{"dataset": "synthesized solo parts of chorales (CocoChorales)", "train_examples": 39062, "gain_aug_db": 10, "encoder_inner_norm": false, "encoder_patch_size": [4, 4], "text_encoder_causal": true, "text_encoder_mlp_ratio": 2, "text_encoder_inner_norm": false, "init": "trunc_normal_002", "residual_init": "none", "beta1": 0.95, "one_sided": false, "lr_schedule": "cosine"}
Rows from block 13 of the audio encoder of a small contrastive audio-text model, named by matrix and row number. Rows with one number belong to one neuron. Each number is 128 + 32 x the weight over its row's rms, rounded and kept within 0 to 255. All counts start at 0. Numbers have three digits each. After the name is the row's rms in percent of the matrix's.
After each neuron's rows are labels from the 100 clips, of 14848, where the neuron reaches its highest value: "lies over" is the class under the peak. Only what is clearly more common there than usual is listed. The data: synthesized solo parts of chorales (CocoChorales).
# fc1: MLP up (encoder.blocks.13.mlp.fc1.weight, 576x192), inputs 0-191
# fc2: MLP down (encoder.blocks.13.mlp.fc2.weight, 192x576, transposed), outputs 0-191

fc1.17 083:136133183142055133086113165106120133089157169171137155155120089152148151120117185145134103063134056110129140248148104127127133142120131119175164141160089123145125184107169106093081071100125165048107102142110134098154142131133063110163105138172159098171133103124117138134122136080098136056168084148135096186146117179103102081102115137117126143113087111112140136133110141130107112148153106124117137151180116085158141147144069124100153142165160103140135119166115092097118128148093159173074152191167193172180112109133082173068152116104114047133153093134162171125105093155081146101
fc2.17 082:165144151133136128105110098092113105097137145129130132178113178158141130144159099119136138251173121142113096108113066172096170177132112134067109079124102127117117150153158161163110144193121097167123108169065117121174122069108098147100124111135103083144084129168147067158117140116126155226136148140165143082147101132132133138116137194122112160144136147121127081182100074117176138105096125156122158179196153142104097119092132152173114174132138124164092142112124095068106086092159128066181101116163101060111144153149127169160049103087140098121110168147135071162139143164160163151
lies over: F4; F3

fc1.476 105:123094105148150167082121165189147017185108148133134124118087105179134072119092108129129089145170114120173099114139058113107161148171086159121147151096155143131185159126077175121103131164088095101103140144091063129127113144136090116124141154115128114124100155143159120116172165172144140097105159137129090137107148089082150134135122102139124096152119100195159140134112132010164151095083093098188135120127054091129130168154095099143142111133090176108173175158146154201177099155118151162097115128154165117158121147124161121086085136158206160099160110125120098145128193162128098106
fc2.476 106:093147157132138087143114093071086149125095117122107117093124152121135164140105113131127092124142147134071131140101134186115140117089085117110159143164129174080087169107121128131155121039175144171092110117069127100147104097089126226109080156132169078139065115137098105177143137153184158148160149145112108099184156092116091128142153089127143121090162216147102053157163102030098158094157136124093104122161145119107116081186154084126125146163196136060131154160083129081077126119162105069119183171176147154153147107187137112108142147152101137143131152123119116116117125105144114100
lies over: F#4

fc1.434 091:152138126071109097094159111149142093147104087175084085164137173094086193128124106143080131153151142166133110210093121132125132108118161146123111198159148164204112094096166131105098118090158149194104100099117137169121163148126145191149091128146125147128072140116163126086128101096116076069144145146069107142079096118083123143051123120096154135098103142102131136130133163141170147139136136092132066080128098109164090152140083072169121058135136109112135119071165159173102143117073119062134116059183102057154161150133174147171147095100109122134136107111168128099104110111191119165
fc2.434 082:138173049079117130147129145158125128114136153151207133094132121150133151100072144209164162162155148132075158179138133175164159065126081153097100175123124083156187117077112072134122151139099111154136134088187190120099060155055106113149167122125133128116183143147100154143129190159134136118107209140129183128137145171088093144160083151125131156137183111140106136091164115082129133110127168098092166118193146097107179144057121140111122180150126125085091083142070137113102150132122081150152096134167113127146143155115132186107123075137119106103088108104149164168163135129076155129
lies over: B3

fc1.400 069:122109111124137126079124153106117142132120110145104123106110069144111122166118133081113125108082099107110146124113166098148132102171163126091147138125118095178090114082115111151129127105049138184174076175105116141122130163157138125089075120023109120109124131139146115084130142180131114080149120117164147197078168081113154157112145131126142158128088179076089163143139102185160152091184143096131071149078173133157121111140193079083139082062152132112141122141156077113211154129088080115194201168148113095201135197168121096132164113131184172087141145128147111120133126156148121128
fc2.400 069:111053156145166129174138149153152126105153157120136176161136140104123130157093109132183099104093131068135121148165118116161162180156153115076044094170128093129135076119107108133125112133158109072073147108140071112137091042118130177112173154193118103120110133140068167156100098135135129113194039088147079161104168158146137116216144135174132101133138158149161131171131183108213149155106113076150097145151150120145109135114138167157099088143161165147128128141115161109207111091153107076134170100079079081122154087109132152114134141122091125136127131152126148084083121165139122089
lies over: D#4

fc1.238 132:117080099103146081135153130182134180114158116169086119149160130110204147116064141204123152099143078165094134143103108111115161154108105115162135056173108085153174128145165083084142161124135093100180102120162170086125059142095117147120113106131181106142136066129073135132142151107097130111128120135086092120091140195147138157181107130146134047130127106093181119119123078090160089113104120066107159088106139156128084097213132090180037135154095102162124118115149121126096134178153173141179135154121099089123112071105177117148107137165111115100122129103146148113112182119114097178
fc2.238 121:112080114085142100051167149129085165103128117102132121140165096119144079085089151133097204164107122122105148131125099085148163150097104123064076164095117087118151080225111121085125117111101094151188126098155099151112134119152087123124103131184118145143112115141114125164180165150210131119123118150131099082157141126130174115124092091169102091113122148096139134163182121117107131156103169098079159139117190208129114085160100158121123100189054077159166090074151133119135105146135119159152127133157088114068110058168082092087093124130149177146184108066137136146108126129131104093
lies over: B3

fc1.312 099:147148126148163136210103139134117043112125083163119087093108055174127167125077080124143090125180159103095190122102103084113230158150128118090111107098107125155110090135122138134119160098156144114161093119091091151156148092171121101088158128140151163071138127121142170155108137128153090110134164177099180093167153119080100162187149117117192108127098065067105118122109111116148128153139135115182161117152108162103114137091170088041128122182109141138148150114159126067135168137092162110121157137170118127187149159113188098114094143130086112125157139099162183116181101118186140102
fc2.312 095:091114136168136124158132153144142129160121183143085106095147127196155083118142092123138131129132164111142102121081157110138085175203111119065079181070132119140154145135079191148165108144160167125078118091072118126104115066147115177050147089144046170081139141122103171177118140136150105137112128132131117118125171135112072148092155115106164196146146120178087122089160115165103109071082110117136111102115166116093129147132114124041165089110121137159107145131133107115132074160143065160067138134120113141134077150134184145149168089168200113134124192152136144159116141140137184190
lies over: A4

fc1.407 090:175201129092163129152120138060115131100146146053128114100112093129086083078130136097130111131149140173103146127131128088091144097097135134118144156137181140058142121127158212142081097125118135113089129142128056123070125121181139109102134131122156163193087124151153144101153159155189054133126117105117091119095099134149202122135123111117127144140131108157122170078111125193116121163086135089114141135149117182064163121178188152181157052114068103085124115154118117175140119100181117139115190165118165138139136094090153105096137073174126182204169105117123170122114159152122092138
fc2.407 089:114171188113163139107096126075134141166123120182099115097186163132080144115141103130117135197198138047168109135078115151123141096080155067076133068098104096168100155166097166171099142096097109125075142105168195106141165139146187166143149084135106113184109102109096131131124142106151136129091082172205131153122121133131085113118105137139128184121144142088149089163150049141093150103083134106143147106126133164093136144148136125052128156088098123079130104139142100164115109130157131129023170111131089164104124168116111128129106153195103177150100129066133146119106112180157138143
lies over: B3; A#3

fc1.34 118:119124149171067116023161138118091126096164109141137041161146118166111159107046135131114137111152157112140183141148146113068136143143145156131085149149177136168126071117105106106151137150134124093133171140162106075146133123099171169094177074122178189113105155209115101087134130150102088107128132181082138136140101152172088108048111142119097155093118163166131109128137155153095133153116149139097062130163076090088130125087066151190146125155105131130099180155094153102158163108111065082172178150169113159155158123140132157106145088141130076135110140158080098155159126156096131106
fc2.34 108:171114157154135202147143135138108195126104139169147154135151123124177099143123157121096119126160124134123174143155163097159133087134080112105153100156108137143187121131119144108092231193210082144152154155105148085203099097106165163095163084131100150164115182150090083113097112110095159136144122134137160118168100083124116127124116204114080146091133168134099136144113144114098158121133062120103159164142134121069138111092049169129038167093121074175106118126086157108154167202115152124123127160134109130144090118093146099132181106176128128092163105118145170102156112107065117085
lies over: F5

fc1.201 157:152112154127123106094209175147118101161137126130130138177136069133158089161090217161121149100150132155109122117117126112115106211106111178144078084160155136082139175141135129089142162121142115124179141103128147104114057153128129216071106063143163094184111114100099127153148144075102088167133097169137057084108132146116058172147123112108088066115083161098134103131140130145184097139128143117103127132130071188094108121136115115133080153166146175168143164088134152122120153087201120145192161142132142165162117173076133092119180117162133140116133136106142092153116139161092084076
fc2.201 138:127082178105151163137210170122119096164134113106140184141127137129142092081112160173115120131088139091137142135130186123141096162112184150078115131185129151155136125117147152082139138108169087145134129117103153120160036098082092141116156112212170092195066133155105073129115131123113147110128086091185124115129190176089169085108134110136075099152116102078156138141140152118137063164089100132120169130074118168134098060135108092099104122098110137168097131101080139088169133088125184158136117178193131172154154086140144150125112099115145092165170091113117138110085158162111084057
lies over: D#4; D#5

fc1.299 116:098124102123160160156069161190050156090103178121165138144092142186152129151139127170143146095137140100095185154146132115157131127164149099109125126125127094133177157088119085139101188125077107114189120149091122135160140081158086156130110131187103171105116196177111136174113142099153148134148082132055083126126157100117115133142124159159123100166190117149106120124091168198101137096140139086076105146140115160112106141157154069118107151091058089174169193176134120122164133151161186138143111090100160115171068129133085146078121148088183129093115194124135102090133165098119094188
fc2.299 112:107169047116075090108150189140198130104112128134145149180122118147185117055113120103129120145062131178127111173081149114132172104136134143141134194164154096117104112102067125069110088089102054144102082107143098104154156158152087104210125100164163141123177109137115126152120108141113157139099158115138142163046123167113124102087119105122128151115106116140129124141137133167128136167110134122108120095156094133173166119118133159103182038130109117156065118106103122145158099167179149071141157151151132091068186071158160105156128136149148175157195062134106167125176136105103152150
lies over: B3; B4

fc1.161 081:128170135146040144148159132134114100114138153120142149138172098203149109143156119056133118039206127101126108076132156110151127194109144113110191108160112140140105110071121135070132150112115153106214109120109155142087153112164122116111102066147123130087163135131131128134137180134137112139178134068129092097135152084096165127037082099116166156176101141096115147115139146072128155139118160166125098086105118153130150139098091090215125120130092111067110086095157116080112114095087173169090158130185132154105152112071147184133077126090163092143114130093149138136085131121124087162
fc2.161 082:127169131113080058092066148130160128114158107107085158097099110165136112119153124088180066136095114151106145169130120134109123169195102218163092125119129148164159148071129133109140159133126192149053132153106090155168122132116119073101174147128114149112168128140124096096145094151095195127142193161155133130092085159183153151200130112099097133111092119057123206128109117157153097112106124148125125139174119112091144137155067090138138135110165099106128184126087166111167141157192176155103152090085128113115147139145094138082085143079184123137100086213142085155135119101149129108
lies over: F4; E4

fc1.270 141:180141158143136097104159110150142099079098182128097046176188115163143092195097107113110145111102159137195155106190102156162120075110155159084132148122142105093171154187022083124143149119104149157136123182155085148117137136119129077125098144151120126127133134110128163151102122068175150103148117048129119167119129164129112108116165177148163155169103153052126151108113117155169113158089082115109091147111166154182100083169105137083173098164107160144154139164136089166161189092150115069173128145156129156158093142123154087105154153130149137102179136131119138143057100136121166096
fc2.270 153:098126090148143131172179127130152097071096125146114116160149127184102080162141106140098175104085168099168135120146096158123129070101139097071142097122112109101163052159091055125159194206096154148089136167084154141137113141117092140086119144122091127168133147103120161130165105070203139108155082159141088134140130107143115161085098205177191100147136092133068195171100140142175095088147141106092129124139179155154097126182114161120146120113138147130141132144129155116145131134128083122206107079131125127165180137070123171110180125120087102132131163187085146110067099141086133110
lies over: F4

fc1.471 099:138171128127162130161170122123129112090120109175137139076141069173148133095098165171148047147062108069131134107148096154165114150155130087082089105194155132131091049098150168119113212078125166158124080128133113157096182066137162083142189101052182146137159127123148110116151086117099100144077114150118111141122077100150083077104144161093147170128087130102116082067060136102126075115144112146114114133153121148117126153163180131147130124136129114154119110124064174172165137127116138165057129095170182152151131120134140139117099139121100146125145140096112159137103192104146054109
fc2.471 111:075120124155197099198138118121106121091143127151051119101068197156166143130133158158150129100075097102114078191163129139151120124082152182221171161089134105183137086093134123163126138082142121129156182110098097119141153092188108167112119094103162165101105110124123126141126127101110075167140116142157101128140154144169096116094143118128158134164149136078125080051149181090160187117142198132165087152148085129115170078123177096120076188156137119132120115148118146086139125123068088152112142092153112140135079162150140121158141185123118087165079130089143090136073127135152105166
lies over: F4; D#4

fc1.293 120:125108129153122129160206111144165122161151135125104130150119090113144131114144137112084136135133098181152181124133122068085098147157074139081125132075165147059186136106102120185124169132108181088148177150143137209166167132150146138170073145134108104175154144110099070127166151156152128151110155070110138130118133102152114180154128089142107142109099115094131116184088073085128192124136082126133145120128171085134142132091139080209151135096123074156075181085105165125040127177148123135181090098149179138142095125102119149092102100082082131084131162069120098111129121071188105128
fc2.293 124:160108130108201091139127088129099117148212107132121121087123128135154109108160096126073181117125131133127176127136103122036161102115158120122123099144162099095160120153148057166136105144139163099097144116092160163110133122140113150142089105214070101139141123105113080165172165165147153113153151091108113114143159083116152199065148080165103117141166140110141133168171118112113156128137107157208073103097132127083101172089165088150202118144138128134072110121124092113089100155132178105191115120131157116176173087168183077062130113091103150090106137118095084096161142096177090147
lies over: F#4

fc1.171 156:144116145134129184082175202113069074094129161168098108071143155088073055081156092090146144136145098129120081139153102082116150108129136150137054138165128089149186137138100102101130148171089105138139216187110115136135134122092160129102119161095183122154146128126117168114142115094094155109171058121196094099177138138146125112140147101131132099131114087063124153154169159143134133136136133113156148101079161129117132197171105125123058089163159170096112147169096101108120086123117141185108115138112148180151081159091044114133182094089118117142176160119163121136172089120150093132
fc2.171 135:156100170146150157138129157120098095129134105113170177126129168153117138102119132097144154130143075140088121118162132100088078151136075126129089089096115149104150199172101151044086153091157105042130116131165119086127104119139086069140146175115154170084111063110132141102146145095039157102178126077143141120125110151129137102080190093133083137111060133117126073150142097156126159150106093098172120108104093130077099145212143167161120178143163159147100151097155146129138132084088087141142180145103086117129071083125093121102088146100151055160160172170143099150175101109147144095
lies over: F4; D#5

fc1.12 098:176135108176185155160133147099145116147093109068135114088132137090157117085136127137128130094163136184092154128180151103156182108109086102101137105089155111141140170116122085097124128156147095165117120110152081135116137127133126132109122102108103134082133148110046130078119183087062139113133140104109107072065179170122137137116094116148142085133157105152146159120083113123136131153138215132161194170132073070091081098103071141228168093164151186122129171165046145172180171094147115101097146134074162093097117131100149131138101132121118088129171107172082074117174117128123104131
fc2.12 106:102114105150138149126168143092141156126159110179103196128148133093168117136180136193164083151151128146121117135113137120119167159170159101110120121134136164103116060119154042094138140132095088166095124117154115138109153117192132091093127125079206108054124142090158163233072111128060126133147076080150184119130120149126089129081078152059108163118134103148085080142133073069158126100109104099136065082116120072155146150092122147139177109125152162169101192134089104092156170109132103100143111164138143145152109122083136156161120152096109132125090088130069162118141095133153092106
lies over: silence

fc1.506 107:145153164132138126096108135134144083165120082141120124066123134127121123097118066119152135086105117155188177171153110123108158193164162189123141112152138126153166063116117107094190158124058205072140115138140105149097120150104083158113078101160119118092162163101112108154176074156097180134125063120069129132147111144141168150151123118157135092106146115046120168131103088162148124087211171091152076127094126139161143129118126109127171107088114137062114143165175150179051152118107129127052086130108108199134114082141102126108147093077160102146098126120132155092107127124148065127
fc2.506 103:108082124133152095126119174101178135163106126140123108107118145103154135179163044170135112082113120101135109137121201137053073108166161162059201151181156115154146093110098143140135153122077158113098152136109067112097168150088058153153193146169140105181138163168141067143114117139128151116153140076125085143067126131145149136092129157175138146100118108125110150207131104075130127076131158124112071085122088121119127150120118117084136102140127113139104118237156108110137070063099125117107126103110133109146093079099091113132146138083097151133134107061128138079064135157131121170
lies over: A4

fc1.180 102:118180161069115088160080079125122150092174139130151067129150199079107134137089097117138156126093138213152119110170115122139140096127119121142151097129062148171121131072126092162129125154081141163098196159138129117110120185163116127071148159102112163134133131062118172096124105100117142092135107121151114074080177132138150086135150137142114158126180159098103089130144073198078172089098115021108095130077095136164166134144115120070138063139086108076137164132104090116117163178123138126118138175109151117124161136099129135130107128229159113131123116171122114113192149124101093125
fc2.180 115:157125070158155117189132181111142148117086106123073134096117070130181101127124143159156102116134082103096110144178179142124107167110128100132149080141134147192122096185152161137142111131093111135107078190208071142168128115146152134141155109133112125175134118168188094164136116087182124180161110204144180165150109188104160088088124114071136140164105114183099151142111196103160137211170135131119122044155133138119125152135139110189148188140114106161120102062192172097139125121127145130111143157104163155131150089139089146146212131095131125140150169142131100111114168113135111106
lies over: F5; D#3

fc1.444 115:117095104139065157138148127150125142139047169146136142134167080128173143129085121164143156127098133096098182105138129129140092141150114086184078116082122162143165138119136081147135064097129100116111119105137140151172126212107129141133172084131111102149110095125162095153059065137116064065124138202176074085146107148149104079124110183150167187082136098140122189087140123197118089133131147084083154179129113108152113132162127136122126153123134165143125107150103136077180125106088120101055130140122160088157112131113046169085104086133149130105110119071148120067168066113107101121
fc2.444 114:154097157074091117142088110127148131116141178148088103092145132113156099147144064143166103118148175123127136124212118132104172121193091162050157088174134083115139063161085146138164112181140129160099072151104204130127081157071109165162140144131130140166098094128172120112098161117076067088138106164124175107116104108177120133190094108135097138064142116151115092164074099188124127061127144096088145129115086124178092095144127098107119146099084118163142135197133188164182160139116181117134155113155119097203077108127118157135102157136151151121129121121181114079133115131110124153
lies over: C4

fc1.169 082:158117152138150117143092157039068157129102126126190154153111129094128110128101163079109123146151106169139142132116220124096204152137108128043110122089135142161173103161143122116131132138132102124119133134133116148162120149161107071144117072130160210148138124115100145120099087158105087132156114120125048162103086114125112099044149164096181123137142048131112142131162152218137102137101135130130111127127115144067093075078119081113117165120109121112139133083149188118126116101180155083147037130083142155188066145185165097122122137102111126117123166143161124095101121105103167109
fc2.169 080:159128145122106142140184098147172104087120083115107138134176180111002168083139113201107133175151182126205126081109133168122140155130112099111087068129097225117154085086186187155131137134191144114119108091161120105066116080096129149103170095131101115085135143097114136142136130114074153098132138152102164130142157133185092163132130120125120116107201066118125132085169123141124101173144135098139133108140130132128145122113173125150092060158159136109150137151132109155055102121172189133160107089049125140151099129147128143142111137175140109103112125177153114116088107139141070141
lies over: C4

fc1.290 067:157141104161143192159120142146109173091107069139159118153129154048153118140148148191096129178150134126174207118130106127109120122134131094096117125176108143150168125058113128153120149154093117130112154095081104091104123105086181083184133181136119142101135060146184118143168193168129113097108146126115093126121137137084146093110111125174134135126147180118168094137098092073135121148097171086135146146089138130098034133101150200194168134173096130163127177144119144125103126149146066092124127099080169102051127145107133088099118076155144090098137169104157108067122168071161093114
fc2.290 081:105082129161182128100129133117116126116116136111138140133076061121072104108176124089099090146134180124107118073143119065185128177104108154132112114133137105160096170087151176167065135110132129118152123156190159064159163118118124146114173136126104097132141123116109065113079107140096133074150105099099145064135106137133120140159119119108140172126108097069074041094123122145146114122127102124150062118108108069142105138166142110134116165081174105138169165113122112162156107111107062167097104097098090106131044153144152017081140160148068165149111114123105052085106128116101169147
lies over: silence

fc1.5 087:121105094130114107129089187093181119093089045101121132140173159141129109063093141155196103156124097127135158058101205093119160152174112169158128146139143115187139093132054130116094144208107147121098161117210094138139126160095116125112065162129127125145116160160133139104116156099104141118074109095118112140146128137126145177116070124153106120101149121147138145142069095083149119138134133101137159078173140129131174130092117125143130137099143078109138092014153224180147128070139083095171147141113118097147137117128162119050143139107058161141132167139120159132126156137137168135
fc2.5 085:150145127131157118106118104140118166169150199114132153237122081151101127173127177114109174134159148103103096185186055204122160080140171121077100123134129101109156126155118119155113101120134129106138114103103159120142104114170158073132092167118102167083114104100077148144141152223138133136176146168177105137082164141109122111170139140130132072145149125155077096139113169128150112104159130139143160129095135117120162135172104101129085168045118135135127174202093135128128201113141138106121091142115160101087112086070099127166128078081163116128089140108145111085161042154172114166
lies over: A4

fc1.153 122:154110135147126154107121088110097140181120122170095104142098070079157082120114131178112133095133168146139122101187120140142162184185126094101126149100180198181100106103132112044076147167079144157085104079142121124179130140184129160114081146135085139109110093175127128077117115147167141175166137136118100142060146075060148077072154093113111075135100133057102141089144118116104142134163161083142135089146104121112093155164122212165134093138098132105157121123067116148098100116138105151107156129074147147151126100118092085141110072192106134099109183128114180097081165150157154118
fc2.153 135:120094077142132138152124155125127180178146123111103148096104123087124132155134125195122122131184170111143150083132158161141105084132136113119156159120154133116127123144162091124097115131117061120069183033115063047110125125139058206104116162124118121117096075139121148081117110159128179122164175149101159129081148092085127103144175167102080108162132181101104105102158140088104186133131111108170071084184098123095089104129146169117141108078161109100111149149103056133110081099168094102102098158112066086170128086103115143158091129119173116189126158071130106069125113080136146134
lies over: silence

fc1.404 101:150105118130110152201147118112103122098133145144095126082103114095065160120083129119078172162096100181130084105118097089067143120111156099131138125107104105161098165086151154135116117145122179129081066147044122157127124144099077112119109081128105093148100160114140151131088132147173095120103150154111098174198110178131184124131130107159129155092071098157132071052157100074164140131125099127133096123146114110120091123164138171129132115196113101096167175137172152125156145152226129116133118133130188084120105158146123198145106146145224148108162130148078061151095108169127147180
fc2.404 099:197153151116160158105085112104113185163102087134121121097141146187161125104108081144155138094084088150169128169113088166126122152106117120067091109183134103139156142156115067094116086118115102205159202133126135088086122149128133105141145075129121112131069099140146094107129147082164119173171106189140144050112139186077121141109167089132122164125166096173168173184156117084057115178102124118132146133131103092117102200123159118147078080135193110092163110133191097199111118075157103109124146104136096104117140123157140087126144102135148078127175140129120124117120168119083149188
lies over: silence; F5

fc1.551 117:148130092008148104156107143181132148124194091111153148161138110156119124083106096134155137107085069161127149128094090090128126133105152106132062137086142119124131139062120142103120150104113169119139113123115112106105097126154091106173123127186146059122104125102063150134152130181118106122172156159113144144144107176195132166113101141080181102133148106078072114086143181172072115084114113090074118080190134123154103195185105160123106121187115088119182133162131114134143125157112129103138161102113110096074123087145083142151081163171188118138128134075174159138101197122085131158
fc2.551 105:126162096127164096077100169140108102113094114044140112106108146103162078070108141151154149133155185117117133123100105087121162130116119109110158093081130132128153106163131089096191144141159116118102110177114179125095107115117090108165120144117143187090133169135074152142099167155090126071127131198141176142172185136108182145074142081117119141119129107111094170135087154147151148126096102158078139125158136127186069162109116166124089079176084124120150129135156141177038104080172160139144170145108089084064146068146150157117107176187172135100179106160086089103135127083182104151
lies over: B3

fc1.335 060:119094199141163120188137181109136063202185146079092100133109173131060161121099120066074115155134151165113132135200172096124151119098108089123174130188187098115132162131089123156039146133076136176166149132108114130118141135154143091114139122141125108128180076112122176085123107116085123097169159164101140161129111106121098112096155115114162069092131111140069148112124157068142139150146123166104127098147189102124138123108109099151079127150143181122138106104145134141047155126128149074153159166168171190137130113192133152166172119105160145083088157119113078125154096114093084115
fc2.335 067:106155110121093160093186093102112181117112142141177141151139128159131136109113135117108135068137138083128163117133158126159089127148116117055154125106131223125147093078135179193127127170128114171165125115080140127204116113123121145110167097118130158144082154135140160153172113179170175133143128138092128169137182085103177137185151120164137107129160126186143080141185105111137176137159103124164116159147144144202180145144127152085110153139156124082119136159079122118126063124161106082061093064122148090115091092161133150162177138163132215086091140102074081079088088118096158121
lies over: C4

fc1.384 130:098146139144102096128074176092105187125131071176105087170161166154089182085149141161105120104113115122121103126189084108180125158152211130155074154112126130113085103098126132141145152142170169157140120150128145118093154166113087135124138132165076089103144131131105085148141092148097140149157072208104099099102133143108081128108117167173105122167124140137134102168132117118132210118253185121150127124110124165125138071111131118134127146094089107112083155148168138137159089154182152099160075145136142128082071146194132137084124106152132109104130109103067168158125178164072062120
fc2.384 112:174147131167152118150127084138192122086113147160118103097182192112084132109102120082070150136082122077154091103123114110187119144155149123099176180085170140139205135166130123082103173111139141167144150212132119111138118158157113066101126143144103182157125116136121116125109117168134118120067147128093096148135086153170124111112126191131159099193098180104089152156063136198152094120133138186132145131148182085083140118164077084106069081121096145148128143146197131179180164108120129166141120116174140175173131149188171170096153171116111115180135105108103144151106111154156148132
lies over: silence

fc1.151 096:078109144130132129086108111120168153108117156111126171103104112154113129165155132076152112129160171155108166192139109178121147112160120097106128107136184161167122127111128067181105082089130145158143110157167078086108113115067097119125080121099132175173111145132159218160112134100147051091085116148040134070118133165153135151150086126143165150099164095150141128182105124187163127148136177077086140161143052130122092128153170127112136126115147132124103137171167167142147170145082170143107196096116064132168108120116059155133153064153146171099088091146106153081191119119168103124
fc2.151 102:145147137128062113079102137069172136156105165164070057114101070103032088112033170118114077151144127108162151113075094158137153120131059138174127137161095143047085103137088152132120097126078153147124128116125119038152138091096107186167192132087140113134173179131119130148099145113111145158143122146091107106116134135163072168147137112086076139138104146126169171119138121125133168122070130101067155191166101092156081103144132091092112153093120099122093112148127153105149132174099124126145142168137136156152138072153124154152127089113128130139118072085151124063152135136154152120
lies over: C4

fc1.527 077:153138149140118138063125149133111149175126075104174138135090079100205119151076143131117066153165074096107114114192088118177158105148133137124084100140140089151166082167116060128118122137062166102150113087114158126137042166126134130092126166154155136129131089119154121081124172159146133109152131172104158162068124123102143138114144098168123102104151143105148120142127096126128151122177126130144086063144073184179099161106165175176183143100165085102144177147101161101051086156175102184113096168132136091093116127104089087146100156146100127197080139120211157115132136133143143095
fc2.527 094:099129139132156144219158121114045137122131083135122177129173155159096121137121159190052175134151096077116098138107100105149115128168171118112108152143142090162115132147154187115078144099106120105134147085070157091131156142130072140147158130127151134093137121131072063141065109101115099156205071135133063145083154079106132071060092060101134123125136109068178130079069146138119117110157102138158136116162125081144126111177125211130149110146145106125155179112162140118111134147082086129113135091102125095098137096109131159122177125190131088103147158107106132181113121138069166098
lies over: silence

fc1.413 076:145125131145131176133100132152162136109118132136136157154104128107165073125145173143131084149161080196140040147082139151144139112091090130114166112105211098142104128059123151116159117167140140131158098148112094158147162167126201086124126170194160162135127158103126146075229126117143132111085148131110139194137148113072197143150154106077133123106124138160099115142114145163118164098121116106103060158161058126117139130139069115161090093129145156136169189085091161179117172151149135092108172158107079149143137130102126154118213147073139146109138033129116118132152138118154172133
fc2.413 087:115163207112131166107118136117104138151092136115191127110138125088111139175155124111104154078146144142127151097175133163048053158156128136107110134162092130152122159131129111136121138079081118136176120107085172093103125119120111160101164148142147129114154090109141132084179096129198126190104161089118137122145132148069101091104193090171138188123093146101145091149069141134210103132165107123128122139064172150114129113189128155067082159105164082147135153101089136071054129112165148129117111129061123130199071109172091136137155127121089151154087114127097148124116101210118089073
lies over: C4

fc1.100 146:179111149094152160133090157114095145172115131081136132206104136073114164116110093124155130151129058157177048116056069113103149136098076131141139156123139088147050151103087145123126110128108081145095112154101091156165074138177151100110092133120148141087126169132153142137151149119110064124176182120118101109088159104103137126054118119089163098095088095048131102125096151169072078100059176146093135147106163151125108104073121069142148080130079140164077143155152154113117142140146145134082083154098148115112149096137087135126169131107162145130170159165134114167125146108136139041
fc2.100 113:097141086125088100123155135161112165188143130097169134085156127090161167140164155110180070118065127154078113123118159077186120182129133152140117153111159167120109147092106146101067086072089180090119061152174149117077134100185144135132153136177092160114083114147139144137110202167050111157118170085132144094113180143139146114142108099120148184142134103127129130088166186158139162143131195106165121152084072096132134119120157068142143144126089130103160116099113149132064161136135127191185122114116170177154132155141091106114100148191133133134147160070108169127092115208134110158
lies over: F4

fc1.133 086:139109064140154142128128133104133181127104133120142088200168032131117169121148113153151156166150124081084108090133127095142149106133106121140095185126182159147123109107081076111139113107163072091170146125117101099135121140133130100070122084147107115202095174102145120143141130162161120062143131108147087194151118096164152189079140128147141177080118128192124145146065125127130133128076123112112233115199142114113111074123145133144118110142123159143112096060096110092118162132110198124097172088143132113127109103119095203139134173157070179165161156120131094142100176106102164087
fc2.133 098:133120118078064134156132100081128114111121122117164098159136108083094066154088113111110177056185165156144186091172144104111114128191114130128126129159139063135153110154099197143111164114113127072119112108083145155159135118175101099108156140099145124136204134179151100141093113040106153111116102126139124140147112086136141124096077175129188118081151120090106137117132059135125148092156085106088095176158117139128176080116087146130187147111145160110184135208058121153075157143147176163055127111128161159131125163155102151097112138123119146184082104127164149105185160129094122167
lies over: F4